Rows from block 7 of a small image classifier, named by matrix and row number. Each number is 128 + 24 x the weight over its row's rms, rounded and kept within 0 to 255. All counts start at 0. Numbers have three digits each.
Before each channel's rows are labels from the 100 images, of 14976, where the channel reaches its highest value: "top examples" is what is common among them. Only what is clearly more common there than usual is listed. The data: photos of arthropod specimens (BIOSCAN-5M). In brackets: how many of the 100.
# conv: 3x3 conv (model.blocks.7.conv.weight, 128x128x3x3, each kernel summed), inputs 64-127

top examples: order Lepidoptera (36)
conv.91:141136078119128108123109121122142125187138174129122112139126132142106129144109099164126141126119130097159133127147133073119125144134131113112142142119115128173150066120122111035182140121173126

top examples: order Lepidoptera (44)
conv.122:130039127145138132123116126077128127124133101122151129123130121121130136141122129131133127127134122131135124104130113131131149138127058120131113128125138130133137146139148124136129149107135116

top examples: order Diptera (65)
conv.38:152086124124135104126065134120128127111114125108131134137130151171078109106129136097120175135131109133094127062100093126129114120097116124167158090146164119135122124134071118149121055153127118

top examples: order Hymenoptera (74)
conv.46:129097136141137127123117131143121138105114139131130082123118091111042091072138139127130149123130130129126101125134094084200115153138173132134145132097156127098137112091121106148135128115111130

top examples: order Hymenoptera (50)
conv.52:126144130106033132119087132134133130144112141126145116130146142103128127129112123125157108130128128139047117126136101101109098153142114157119127164081134127134135131177160128076129112159093134

top examples: order Diptera (81); family Ceratopogonidae (25)
conv.114:125088114115008121132126126129028124089126125130132137122125126119116125093129126097186130159128125131134129131116058140128119096096123127158152117142133119109132121117127125135146131099134146

top examples: order Coleoptera (79); family Coccinellidae (39)
conv.10:165082122101121125133127126126131121097128115111118113106092126122144122162109074127098133121061106128149124161121106130097121115159094136116119129121177151121125129123117119151135131124129126

top examples: order Diptera (92)
conv.90:112155139124128131129148138130121108130128146139120123138126128124140115132124143119162128095114132125144107132103120130133050142084121114157127118108128169132119118154167093124091124131123136

top examples: order Hemiptera (48)
conv.4:121129128128135133130127129128130157138131124132126139131129107136123147131124120130108129121130134139131123132130126113122114122122125134123127122129125126123124126125127132127129128127132141

top examples: order Hymenoptera (75)
conv.24:129098174157129171143126128125101121119128099119131109129124098173105113127124129108135168168116132124141110126126150151243136100187121089125123095150123113119132197126107121130125135122128122

top examples: order Hemiptera (35)
conv.108:131132131144149126153183127156120106144142132140112119125126122151126128003130111119133104124128123128118119159138133136125131134120148106104113134153130130143147155125127143109132151107104126

top examples: order Hymenoptera (46)
conv.78:136027137110144127123123111119142132124127165106098108134119124095127112056124154130094151118104102117125142122067124147139145142118135101115096128108131150143128102122129106140184094152110103

top examples: order Diptera (72); family Hybotidae (31)
conv.56:097076127099045130126134127129106127135174124119139109122121126078092133130149130129171135132122113129133177129123118144123116118122127117117188124125121130140134134117130088124088103148117145

top examples: order Coleoptera (39)
conv.115:125126078153129102114128142000117114131140117134134129107126123124117128128106135135139163124120125128122127112146096124156130128157042130153124165099086129127128129142127125104055139162097124

top examples: order Diptera (77)
conv.9:119139102075059134155114125129066131129123228126118122139100125065187131125124141123131129128121127128130117133076168130148125168139132110164078133123131131126171116122127097103130120124157137

top examples: class Arachnida (26)
conv.19:143133161121126121129127191149123137113132126110129120115130112114136127147109119121128139144063104102115129132095133129126128152129133126133124090108132161125127121085131000139121142129132135

top examples: order Diptera (64)
conv.71:161139128130116134144085112115124113097141199116125144123105123113109189126113144126138142137124101130149093128157160127114136161132138126182134081135100122125171127153120145139140160138121136

top examples: order Hymenoptera (61)
conv.2:122132109119125148131117126146101122116125112127131244113123137096122123126128109128182126130134107128127024133115108138104255110121124128134138126127135121128139139109129128134071170120126133

top examples: order Diptera (94)
conv.29:125135130109193117107193148132129129125136136104105142127143143114126054147127095121113101089121136137106127161102113125110132130121120110160150102120144116139143129232191127117120134118133130

top examples: order Coleoptera (56)
conv.11:148218118118136129131212126171108139130124154130131133129115166134107097107102118129135098125124127128079121117129133094192110135148109125122125131138122132123147121086137125123115124107126106

top examples: order Diptera (64)
conv.112:072125132120119137080162108129144124130124138127115118116169128179116138145112125130139126121113157123091105131126132090130155022099120116084134125145146100134112115139112104129124130139127127

top examples: order Hymenoptera (70)
conv.51:137090126118127170127163100152130127108142128105142077128132129115116131126120117125118126129065086129129140147114125065113217116094088129112106129150106158127147120113127106131142085115139113

top examples: order Hemiptera (46)
conv.13:123114128222137114130124130112127127123148140120121101133128120156116163114128159119128098143120130175130092140127124130109111073109115124129133127165154143117133144131124126152121117184180154

top examples: order Hemiptera (39)
conv.57:110094126158123132159126127123122127118124170144070037129130128144116116112126129105133155117123132126088132120132164081113116113147130109163062108128179102119132196172130136146125135141132117

top examples: order Coleoptera (51)
conv.40:097129131140125130118131129194149125126141143125136141143130128202062127128129063142146037130121119120089127109122151127083143126091176124100133104144121129115125123162123119141132125142097136

top examples: order Psocodea (34)
conv.18:128125128127124125112176130105158136101120101134125139123125131122122155131128153125143124144135120138120130099126136113151188129092169131216112125146157127127089149115134149104123127144031112

top examples: order Diptera (85)
conv.83:123133127175128127120132109119124117125129148138107147128051125165120130134109165133133081122129120128136122097090131162126131107092118127122128083035123133115118174145138101123126134118123127

top examples: order Coleoptera (37)
conv.23:129068123155132141124098117119146088132113069168147091129112131130124067140104127130115175107095117137109131132140115145103155142105129099181110125144116139123135169109132174131192144116157127

top examples: order Diptera (75); family Drosophilidae (26)
conv.66:095129142131129125117120123076146129124155116131136082128140131153148099108163100153187108134146131124125160142189098153131026122135104126135035119146154147122103127142119141168131085185117106

top examples: order Coleoptera (39)
conv.50:152066127121161117084128124126130108127120141114091101127113085113122142108168162124152108151135112132113110147159068125145132136136104120094134159162139145124136131133137133120113134154133195

top examples: order Diptera (60)
conv.121:092141138142163125151101134144134123116132206118098098136068122137126123108110139110138120148131121127108129130106190068156103151135088128117147153184160163124136123215150103119160121121127124

top examples: order Hymenoptera (43)
conv.85:120126130123120121134129110126091126122126122162149146107128117178131122132118131124135104136113131123146027131137136083117144091196143145107127120133129171131135127130135136110144163094122121

top examples: order Hymenoptera (41)
conv.81:123114128150130146170127131161124126114124128181181054130111135099116088118146129166103140109134126131130133121135168124132154038132154129088119123092113129128150106112134129137049133132167129

top examples: order Diptera (71)
conv.28:077127111120113132134103118134127126131131172122174125125116128110130135156133130122126090124119128127112132135129164158129160148119111122106154086130130140126125124077124121134166137135170129

top examples: class Collembola (27)
conv.102:138141143128128160155170146125119112118133128180119110144135141144138128145126121143097131111111070125127121109116118082135113131140124000106131129104125201128132133151131130128133119122135153

top examples: order Coleoptera (75); family Coccinellidae (65)
conv.98:207115124079150131149201135127125148124114169097125161124111121128154125159124121121141187137157127142128120126126123157135117134148137159145115113112188133144154144120161120067136133153149115

top examples: order Coleoptera (42)
conv.124:134131129125156126139139106132131109132141179129243129132098128119116119204106105129108176121124126128130125130126170179133091074143132060116121126129136124138130098135125135150161127126122127

top examples: order Diptera (61)
conv.20:123127118134108088130130066139128129117113141122119171129118129116141132111122095103122127161136130100120118128128173168125108095119127123132161024081140174145157140100128103126129125123126110

top examples: order Hemiptera (44)
conv.117:158148137145172139134130129124255125126125123131130115125125082126140125142125117118135149105126135127117127103100146153108113115122061113134114128135152164119114124150133121129116128132123132

top examples: order Hymenoptera (66)
conv.62:138106135123137130128038133136160127134129164124126123127125131135127126122128117122126118130129123128180113132128115128117114126255124121070102140067134132130140119125131126126133136115120130

top examples: order Hemiptera (34)
conv.76:066113128094124083075146180083139131130125124124127114149114139142123121168127130145106125051209173141134132113100124161139133109134119139125132118182103127128128110106126175097100122137151119

top examples: order Coleoptera (44)
conv.49:111127104148120136172125118138126143129132121132110074102121125093125175110126130112133208118129104126116116118147119118188030141132113125123088095144156129145132121104124117120133131145170123

top examples: order Lepidoptera (27)
conv.6:137212122103133098145126126134131125107136140159130151137126089144162137148128195130129125181127129129116112129097130071157138141110121073128128130121097052128089119125088123119076112122125131

top examples: order Coleoptera (41)
conv.27:154179204111128112109137129121130119130133095131138141126193107118135123138133123123178104125116128129137115177129125127122122103105135087048160120123107204147129179132121128119167119139128145

top examples: order Hymenoptera (57)
conv.111:134167109172133127171117127179109121111187123131129150126141131129145156060107147095127136129138120116129126168123171098154158013117155126086123071124099138132138125094112114124104134109132156

top examples: order Hemiptera (74); family Aleyrodidae (63)
conv.48:113073129129133137133102130129161124111141129127141135136133129133118132156134128124149136136131124121177131135124123145113119136132084126130133125050136110123134129096128120128137122111145125

top examples: order Hemiptera (28)
conv.15:088124129134091129166159120129121145148136172118146129129116138031119144151129110139127148086163142092106140132129161110112104099104133120119133129130124160128134163141146185114092156116086127

top examples: order Hymenoptera (51)
conv.64:121189169164157129136139130139122128120097134125193135134134125083129107120130188155190155137128138131127163130131108105147121134108100101153131139139122118129131116131125144141160129123127159

top examples: order Hymenoptera (75)
conv.67:124133157139143119135126126142128128131119092157096128124107134084126170109123125130140134121132112124104127127128171125197127101167141122175151136129142128128133154111118124168133139171096110

top examples: order Hymenoptera (50); family Figitidae (25)
conv.59:129159133160109137060143133115136105131127092134136103138136114119131139158081123136129138130123132117120139127124148119209110121166130166113152153012135134152090128169166132142155139118158109

top examples: order Coleoptera (68)
conv.8:126140146116159118142166125127150140140137145128132145141114127118126108127134075127133161180111094114144124121132093150124138174145114130060144123132126137119192039083127127141155136118128126

top examples: order Hymenoptera (52)
conv.106:134154096166113126117181147119111112129135118147142155121139115124120108156128093124131102116110107128149139119131155133126159043149100102114163129124156186129085189114166138115224127124116129

top examples: order Coleoptera (41)
conv.88:126132107092100122093115130148128126117109145125125132109108105133137133121129127124125134131126129138129124186145143104149129117140151148109082123159093137126148128109126128106146116165125125

top examples: order Diptera (81)
conv.123:127093127119148112156152131126147120121109154168115128137125127151132124109127122129113125127129119130064127126128121114135140198134094128097144140142125124130127116255128126054152132190122129

top examples: order Hemiptera (46)
conv.17:115127137123146126124140113154122128126113111131139131126114114000151126131109145121099135112118141167134137148087134144129126122120148125135128116125142133149122110109127123140130122144151112

top examples: order Hemiptera (46)
conv.16:129119131092122136128106134134111127136132183085121139121117135157091129181124068103130073121086127132096134106140138131124142127137132136109143135120125134100154089116117109074143152143105128

top examples: order Coleoptera (97)
conv.97:118085189000142129126124134142146129131127121139134127130116188000128130146131124121138122130119127128127099127182127120130168135135114113125136137129123138128132117111092135124119130129130121

top examples: order Diptera (79)
conv.43:117211128138085153153173131163127127125127152129118130095126135123131122133118103129165130123112129123138116159123128136117126132111090153136106077126144124125128125127166127130132041119141121

top examples: order Hymenoptera (55)
conv.107:126101130123150146117145123159118133062089099126123113125124125137127110140121115112135117135102123121132125156128178120124120109116109129132136125123129212105126130138131105137169106134131130

top examples: order Coleoptera (93); family Throscidae (28)
conv.39:119123207119122129131110123124128122150134117147094128124116144127130170112133102081130103118126129120155125130112129099116117083104118221127145133133083135130146122058164116117150128128125136

top examples: order Coleoptera (50)
conv.95:108160129124134195127143127132129130134119128117134120191113157176060149118114094133116127133120123128136125122133129124151135112150130124058130158103127121137164084135126122126116103130169139

top examples: order Hymenoptera (54)
conv.109:176165093127123165134127124203104123063099173130153153126128128150104094134131118131127126117131128130118125128089160130149106114169178123107126128116157195115145190125117123126153110086121106

top examples: order Coleoptera (71)
conv.101:157166127128121132131043132110115188129125113131130128132128122129131081131134136182145125131131133155146124079133094090125121125129173183153146114160213127186143124179151138143133124126118126

top examples: order Hemiptera (37)
conv.33:129125125138119150119199130125123187133156135135172130128128132135121114118128186125124131130163125145128129134130084105128164156092132155121143138000131120129127129121126131128157138131124127

top examples: order Hemiptera (37)
conv.93:142158118137119122122106112064120126129130134157163119126085113114143138107118121124119140140129109116089106193114134128060168118099138126140194127142105115128125127135153118122117151134089139

top examples: order Hymenoptera (62)
conv.34:123109105174126129115111126138055113111131114040128121152112118127131083124122116128139143136129113132113105112134139128194138146210126134147138143160145125149094171134116135129146142146135116

top examples: class Collembola (26)
conv.119:180116124146124117142133115139134116118130141121126130113154129133118140110116140081165135137128122134123127115092138123123150116133118165135000118129116103106106116108129160109110137126123131

top examples: order Hymenoptera (43)
conv.7:143159121119132117126084171146122135167136160131129160128122125143100131143118096092078105201120146146126142125180152155130114103124088132131111121101130135124090109102126142038159087126097131

top examples: order Coleoptera (38)
conv.77:118144127137107114118127134162123146124158156128152128135061106129121119134130117140133176131122160125117129129128124112093145103124113111114174126144220137132153117125119129156120129190129128

top examples: order Hymenoptera (98); family Scelionidae (26)
conv.47:105135109106152122129101126129138129102128139129126176131133128098112124149111144126112183125132134128104122127093156133174197127193125133156100152122123137122098124114097082148085128092093155

top examples: order Hymenoptera (41)
conv.84:116135123079135131125234133129129132078122130139139113165216106117084138142129104130136158128129106129081111114124143135116107109139126134130132124169110142129125109097120128131125148096131172

top examples: order Coleoptera (52); family Coccinellidae (33)
conv.31:125091127125098146129168126116140133072126128126221115119130106125187108154131117130112173130120132157152123138115108132144122115120138116109152155112136127067116121163128144135135139185127121

top examples: order Lepidoptera (25)
conv.96:147123108097137129059125127071117126126119129122140134126107117109109091139116126139083129132120130135182115124137134124131130101124121139152136129091128182131131125168131127114136128131128117

top examples: family Drosophilidae (38)
conv.45:131128120131228127136128130136198125132135108098133133133123132135129128129100133121135137127123133121179130127113127151169135148127148125176169133134093130126141120136123093127137117124130157

top examples: order Hemiptera (36)
conv.1:112124124119147170187127127124134120134116139147098140132165101127102136068124101108152118129101128121123112141130132112128130126134173101160160138151137134132133108121139114133109138120122096

top examples: order Diptera (61)
conv.22:135152129130099142135144139125128116128094122145135103135134143160132128151117120143156121149117135127148127153089078146108146155105094056137093113154086105126108117138111141140131180129127164

top examples: order Hemiptera (33)
conv.70:125110115129125122130144163127150130120141116138128165130171127093151139124142136127132175146129109143150124145131089133133119129134113129131133107123127129126124178135136137125145160141137132

top examples: order Hymenoptera (42)
conv.104:157075126135125085223128138127128126113146118124126128127151113198133115120162127112105117078163127106145135112133155133113145087096123148139125075148122173126118129141120120139128070150130126

top examples: order Coleoptera (76); family Coccinellidae (52)
conv.37:115124117089129128145125130136135111149127123191142086127118128058168178131119126132115128140112127126099101135119123164110123177130126117108113135135129122133189119052168131145069111097128118

top examples: order Diptera (60)
conv.5:120122168093123137118104148128192123137129054248110133130128149163127147162125145103131133130131158129185126136118106134069146103115124147092130129140117087135133128134129141142136144082123123