Rows from block 5, named by matrix and row number. Each number is 128 + 24 x the weight over its row's rms, rounded and kept within 0 to 255. All counts start at 0. Numbers have three digits each. After the name is the row's rms in percent of the matrix's.
# conv: 3x3 conv (model.blocks.5.conv.weight, 128x128x3x3), inputs 65-69, a 3x3 kernel for each
conv.0 088:119110125136130128114128125130142133152128129127087107129130143131135130127142127128145140126087139138129129132103128138118128143117120
conv.1 122:114126108127132127128130129128128127128128128128127128130121127128128128132131114131130128133129128129128131128078057127128100131128131
conv.2 094:128128125126128086129128127091123128128128128172137130128128069169173134126126087112128110118124128126126172120120128127127112142142111
conv.3 084:113127125220128128128126123128129129123128127129129127133128048034101129141143188126124130149151128128218128128156128127154126144131197
conv.4 081:179128119128131132129138144129132127086123119129125110123105131125041129024060145157145125129137134129147127128126135129128129136132128
conv.5 096:128128128132129129128128129131121128131119128128129126118206146147128017192124047130135138120126144099128127104128128128115121142125127
conv.6 089:131127130132128129098123136129149129135132128133138129128128129125129132122127127118128128096128142134083133181121115131127100127128130
conv.7 099:128127131127134128130191149131128150128129129128130131112132133128130153128128128129135115006120129124128127128125129129128120119118125
conv.8 096:127115126161129161144124128128126128128128128128129126128132130121128128121126127127128128111128123122128106127128129129128128128128139
conv.9 101:128128125128129128209128114126128128128128142128129162126130133127129137126127128128135130124128129120128124128126145177210127166186126
conv.10 092:100128123131128125131128129136128129134128128126128130128129134128093117128127255130129134122128129106124139110125120104125124124124127
conv.11 106:131141129131158128129172134129091130128096128128129128129123131131128130118128141173126127131080218132129129126131128123160132126128128
conv.12 102:126116128108098093076129128134138131131121128100113127126122128128132128112123116109101133128128128166125081102085035086084128126112119
conv.13 086:132128127128130130127133128125108126140128128142128128111128129114122148091089125114133248124101179128126128131134140128137136128127127
conv.14 106:129127129128128128111128128129126128128128134091128122127137128127128103219128128120130127096128128131087109129109128183131132223125128
conv.15 085:132125121128128118146130121128133121126128173133148128128128090128128098127128128128172158109128128127123121154127121130128118129138118
conv.16 115:128111082128112044130134128118068129144128126145144115128130147127128126128140122127098126126129128127129129130129120128128139128128126
conv.17 101:127175129127141141093117128108121128063129132101131132128128128120120129060128145126110129127111120127130119148144132130128101128127128
conv.18 108:134128129128138153128138130142096120135123128141129124130130128129127131170127128128128099123133127128162133130108128125128080102128135
conv.19 078:123126132150134126121126082179144133128117128129128133128128126129128126127126110122035162132122125126110059127128128128129128124125129
conv.20 084:128127128137128104126118099124125131127104138128128138126127124255128128201123128127128129139127129143124128127127183128124129120127128
conv.21 087:128128149128134165129136129123128127123127128113127128129173184116126128150254128124129128126132177134142169127128128128128128127129129
conv.22 096:145122127148128127127129127120119129126129127120129126099127102129128128133128117122124128127128128128126120112126128128221128126112128
conv.23 091:129128125104128128073127130106126128122113128189128128255161128130108049128034064127128126130129153118128135128128122129098094128128102
conv.24 103:127130125129128129141128151122126128128124128129102129128128135128126126136127093124086056122225127129124115128122125160128128127138124
conv.25 086:086126132106128151130128137136130127129128123129126147123128148109127129111128139128128128127128129127117114128131145128128139127104118
conv.26 089:149146129128129129066101124130125206130128133125128135136131128131128125139129128129128215130128227149130130128129141130129137129135127
conv.27 121:129128140131129128128126128121120127128121128116125126132128130123126127119126126123126127126128151129126127128127127128126125119125128
conv.28 113:129139145130133133131139123128129125129131127129126178128127128135136128128128129128130114131128125068129168126127128128128131128128132
conv.29 141:133129131111127128111128128131127170097114128122170127129128133129128143127135129128131131128128130132141128128091126124128035124138128
conv.30 089:131128128129128128128128128129129130148128129128128128146131125157129126130128165128128128140133139128128129149131127133134127129128128
conv.31 088:125123117126091113128090127121128128113128126128143128126125127106125159128128255131128153123144199119128129134137128199130127145130128
conv.32 079:127128129116058058113129129197133128132129126128118127127117126130125125128128128128117120104088130130124124082101119083128128130128127
conv.33 106:127118128127177134148210129128140127124128128125128129135128128127128133130134126128125129189127129139114133128160146128138126109128126
conv.34 095:127123128126130128126126130122128127124128128129129126133137138126000128104030033131131122128143130128128122128127128128126124128074128
conv.35 093:100123125129137127131128121138130128131128128125129151156126064183127108128009128116131129128130132128107108128124128128104128128102132
conv.36 100:125122088128139119128125116156168133101118129134127128159088132129129127127119126128126127164128152128111141130128132139131116128129114
conv.37 082:115163145128128128130129128128128130156128139133113129129128098127239122129153128128170208121124153112116118128113109133094089135093131
conv.38 118:128153130127127127127128114121124129120127128134133132124156117126138124136068087125127214119126128128129097093128128059128186087102118
conv.39 110:126160126128156128066067126128124129106138128013155120126127120125125127129099128125117128228202085141184060124117118128076128128128123
conv.40 101:154128139128118128057102128147132138127093125146132128116128135128144152131134133123188057121255148048098000128127124135128098113099064
conv.41 105:132128124128131129128128127113066151132128149133129127128124128132123098129128125120198088128128126128145129128092119104128128113128138
conv.42 079:133134128142196191124128143128129101086127109120128124132128124126124126126128124154165128096128129127126128126127129130127130130128128
conv.43 105:060088078128128129128128140131102114128120128127123128132116129125086130181128140147159130128121127120121128128128161127128135128135146
conv.44 065:133131183128092124129128135129128128119129128128128128128128128107123128133111084119084130125116128123067126129124108175128098172128126
conv.45 113:129129131128128128171132128128128135127129128123116120129149133128128125105125123131132135127128104128128105142147155128129130140129129
conv.46 090:097128125112129128127147129124131128159130123136122127051128128127127127115128126114126126128128084177133119123128127128124127109128125
conv.47 099:118107128128110129129110130128128128136121128137128131128128132128128135128143128112124127100119125129127126128117125116120128141126103
conv.48 092:133111127128123124116126127128122127128128128127124127128128128129129129103099076147136133148128129129132128128128128121127128080113128
conv.49 109:128128133128122128127080083128130128126128128128124128128127128138145136128131239128130128128128171126101129129128136128125129128128128
conv.50 106:133130131131129130146126128105132156062128128048106129208171196128065128128128131125131138128128152125127129119099128128113134117096129
conv.51 095:124122129126126142128116139221133128163128111133124123111128152143127129126125074121105129128138132129130095134048126128109131128142194
conv.52 128:128128125127128127134124125097125128124106117125142120130126126144127130126126124127128107130120122129115128128128110127160126128128126
conv.53 098:152148153128127126130117126128128128129130128129130128127127124135127127097123127128134127128128126108110081129103128128124128130128128
conv.54 086:126128129126128130129128128129128127128128128129128130127125128127121128127129129128129128111130121113127158131128128130082105127128129
conv.55 133:128128127129129116128130129129129130129130116128130130128125117133128131134128127126093107128128128115120129128170255152128128201148128
conv.56 108:147112117130126092128095097151128130128127094131131121129128127127118128134134144128096061161128027156223128128118106123128128128129149
conv.57 119:125128128128127128129126107133130135131142128128176122127124118128128023130128050128128130144160128092146198125128129132128128128130128
conv.58 118:141128128129129128130128129128126121180128128255137128117133127115141129128155190126155127118133128098128132127123124129066117129133127
conv.59 101:128131128128128131126128129130123114129128128129128130108128118130166130128132134128128109127126076075125127150139128128128128127128128
conv.60 121:134114128128125130129128128128127128169130129128128125128101128115143128158253128122117128128129134132061141127031128200128129127128137
conv.61 086:121116048128152132130189128151136128133151128131135136127130137128137128124121126128096123127125095127128119124128117122128123128128125
conv.62 114:122128118127127127121122124131128128119126124119128123128128128129123126126128255138126126128131126128126125128129128123128130127128128
conv.63 091:119128134127129133138137157122123153113127131128134128121128128128132128127139133128128128130135146109125126112128129123128124131125127
conv.64 099:130130130134128118132129081126144165126128128024125128125112123129128127127128073128171225130128131160132142131088119128130062126173128
conv.65 070:162153130128127134128128128128130139139128151068119130057115128112126128128129128130130128134128128135130134127128128128126159167132128
conv.66 096:128118128137135128127122127131129125128118120128128129128123129127063122122128255129128120132118094134128125127122105127071128128128126
conv.67 081:124126129127121128119120126124138130127128128125128128133127014126104087126117139128124117136123130128125129128128129129087116126113110
conv.68 085:108128182128128128135128124128135143101130128110130130127121128127124125222125129131106130128126128143118128124126127137128140142124129
conv.69 099:112128132128128130106128130134100102128114128118122135157108116128134156107116104132125124130123125128130128128128133124128115118127128
conv.70 107:126124128124076119124096107128128124128128127128127127142131129128129185129171181121118129128125129128123162128145127163128093128162129
conv.71 102:131131131143122126130127123123128128128101128126128127127114125112120128128129123128070125137129127127128141138128128128122127130128128
conv.72 096:128127118129113117123128128133185132129155139150132124129094129103024114123127099102129209084128142128131133122126125128128118128128132
conv.73 107:128136143128128161103128205122128128126128128128130128252218206163127128128016041129127122128140127128128134155128128128128125125128128
conv.74 130:126128087127126125142129129125161128128147128128123127121131129128128106127128129134128128135127125132128121129130187128000129173125129
conv.75 101:128128132149159133145153153128119128119121123132123122128128127128130128123196211128127127122122128118126128109120127063113125126128130
conv.76 106:128114114132128125134129128129128128128129128128127182161128132135125129131126172127085127128129129126097134119127127128176128135141120
conv.77 110:128128130127128133127132129184129163149129133143135128128138178128128174087125131128126198156128137106116131128128101128128119129127119
conv.78 111:116127125128122127128128128128128129118077115130128129168128127128000000125077024127127128129128128122128142129130127125163131125126118
conv.79 108:123123128127140145128128128130129129136129128129130130128128049111130128128124127128128129128129128198172131127128129128123124128128127
conv.80 105:076126127133132127152127127163139120208143128127134130101124149129128127167128024128135128126126126100062126118127128128125128127121059
conv.81 105:169130130128129128128128129095128132136152127115132128149128124130106125135111126129127128148128126139174128126113101128134130134128128
conv.82 102:128129130172151128128126128174130127135128128131130128132128128127127124130147009150141135135129121128132124129169151109120128127106124
conv.83 095:128108128136123128141138129120128130124119129126128131127129123125071079143131126127133128128127120126115127127141120129140128129124126
conv.84 107:126137128128128145116109127128127128142118119139129112184128128129128118112117134129149128129125128131103128140117116136129084127129128
conv.85 100:121126131137129128128128111130128123128126126129128128128207255127128171088128127135127112171130128168126129128128128120128123128099070
conv.86 108:137129128128128173128131255123124128128124126128126120165213197123129128101076128115131129117128084162176126120125126127128170136129225
conv.87 072:128172128128134127044018100127126125125126121092094127129152130125111107153128173115106131115050128128114088128127125120127128089128128
conv.88 114:133128128131128127128137133129127120129129129130123101128089128127126131125128130118122120128118099134131128128112127127118125129128128
conv.89 098:126107129132104141131128164133129128124128128118118125127128142128094129128133129128127123128121128128141147129137172121149160110126128
conv.90 079:128140041142129131169138129128132128128128126127138141126092128127129138122127091139128128128108120132127128128129128128128128120127127
conv.91 063:122087128125128128128138127129130125100129128103122056133134135137128127131125124129128147127147129129136136200128115097123126127122101
conv.92 081:142198128128143128121105091137101148141130154131128130119119082129128129128142136137228126102094088128128112127128102123128128127129128
conv.93 093:117115129128129128132133127157128130131128129128134128129129127128130092087079116106126129129128127151128131133133126128128128127128114
conv.94 102:147128122164124115131142128128108128128128128128127127128140130128128126129128128126123128129125127139127128116160127128130091129128083
conv.95 086:128128128126128140128126128128128129173135128128129130129129128128127126146159141106128133104128129148135127075128079128109122128055122
conv.96 086:128121110128128133128129144128113122124096164127128128129039121128029127128116130125128132128079105182128131129126132128136134132134128
conv.97 104:140125133206125126127129125135139143128128146147127146124126129119096129123119129082127208128128122164128128128129129134137128124129127
conv.98 078:127127140129075143143138132219126125203128127129101125128128137124128136124128130139173184128128126132134129104118115128128128128128128
conv.99 099:135159127104120106186128130125206156113128132123123127124118118131163218129128128147140128068118086101128128104126125124133135109128178
conv.100 086:128128130128128127131129128128115128127127127123125095029105126128121156138216154128123128127131128117128122127128128126128127087127126
conv.101 104:128130132128128131127117088126129128124128129126127128134130125138130125128128127130128106156154133128128083128128106076128124089106127
conv.102 103:096048118127128128128127128090128128127112128191123128135124128126000131133132138143056000132133064128128157106136231128130133129128125
conv.103 083:116124255128128121124100097106127175129103140134062128128144156127128170136203131111243090128136121130126141126126123128123122128130129
conv.104 107:138129120137128122127119127097120128128137136128144134126128127129129100128128128128132127127109115121067124121191127144128126132127112
conv.105 106:152156128255255128118118028124087126125119121128128128130136154129139127128127128127136127253129124128129128118127154130128128123098128
conv.106 103:128128117127128129118130131123138128127165127126133128124128130107128127130145153106127161106135138119111114136151129127130129127128129
conv.107 123:127119127128129134129128128096128128128129128128135128134128129127128121125127129130193133128208116128130130126125130128129128112109112
conv.108 095:128128096158128049180128122134143134120128143128126128134122130136124128186095127109121129115128132118127145175127127127098125138128080
conv.109 095:128128128128128108128129127128137130127128128140127128124120125132138132128047129133125110130117109129127122128128128133102129133099121
conv.110 109:103111119133130128135128127126131129121142129121141128142134130133132128148129126128120125120125166129116182128106101127128128140128121
conv.111 123:125127127128123098127128065120122123133129129128125126127125128128126091130132125109174130118128131128128127154130121127127128128131124
conv.112 100:125136147123115111128128128129162136121164151129133129128121109124129125122117125120117116128128128135129128157152144130133136124131128
conv.113 086:129123161130149190098117127116128124124127124127133130099122169101128098129131128122128126131160116116129112128128129125130128128125136
conv.114 097:167133120129124127129130129128121128114119102121127128127125128128128129128161127126123130128138216071128125127126120123131128086091113
conv.115 093:117123128128110087128122099116125128100127128131129128114128134091128131139129126128130163127136127104123097128127128128128128134129118
conv.116 107:128134130128128128132128137136132128127129118117130132122128128128127124128130128128128128127129133127128200129128127130128142121139128
conv.117 086:128127128128120127129127128136128123129122126129128127082127130121128118107048117129146128148143128149166131114099118124128130117128143
conv.118 121:129128130101070111124127130128118127130127128129128128123128097126128129128131164117129255127033126122124103129130128125128128128134128
conv.119 088:134127136142126127228129128112111124125127127128127124128111067128125070128101076128128130127124150128128172129109122130131128125124128
conv.120 094:130130128127110119128127129128128128128121123127125129092092142126093076138135016133133130125129128120125128128128125128089084128151141
conv.121 112:128115120130129123100115092164136128127124128125128136136138128203198129090104124128132126143124103118105128155161128116130130131081034
conv.122 100:113092089126119128117067130128127125128127127125128123146165128122137128041127116128122085126126126128119126150161133137255181086128128
conv.123 101:129212202133135136128128133128128130128128128131131128129217128128122127114129128128128130139135128131130127128128127128127125128143135
conv.124 108:128126130129099125128128128155145132120128146112120128121127107127128129114107128135128129127154128050130126125126132128097126129129128
conv.125 098:096118127128125109127118119127131141134129128124120128150131130131092061141038022131128128128127124109127133051016128129134133132136128
conv.126 097:161131128132130132128107128128121128128113119110124124134134134173186130123128129129120076132120128125126126125115067128128000128131128
conv.127 113:130128093130128127129128123127126127128128128148131134128128140128130121096129149119146113127124128137096131128128110128133077109128128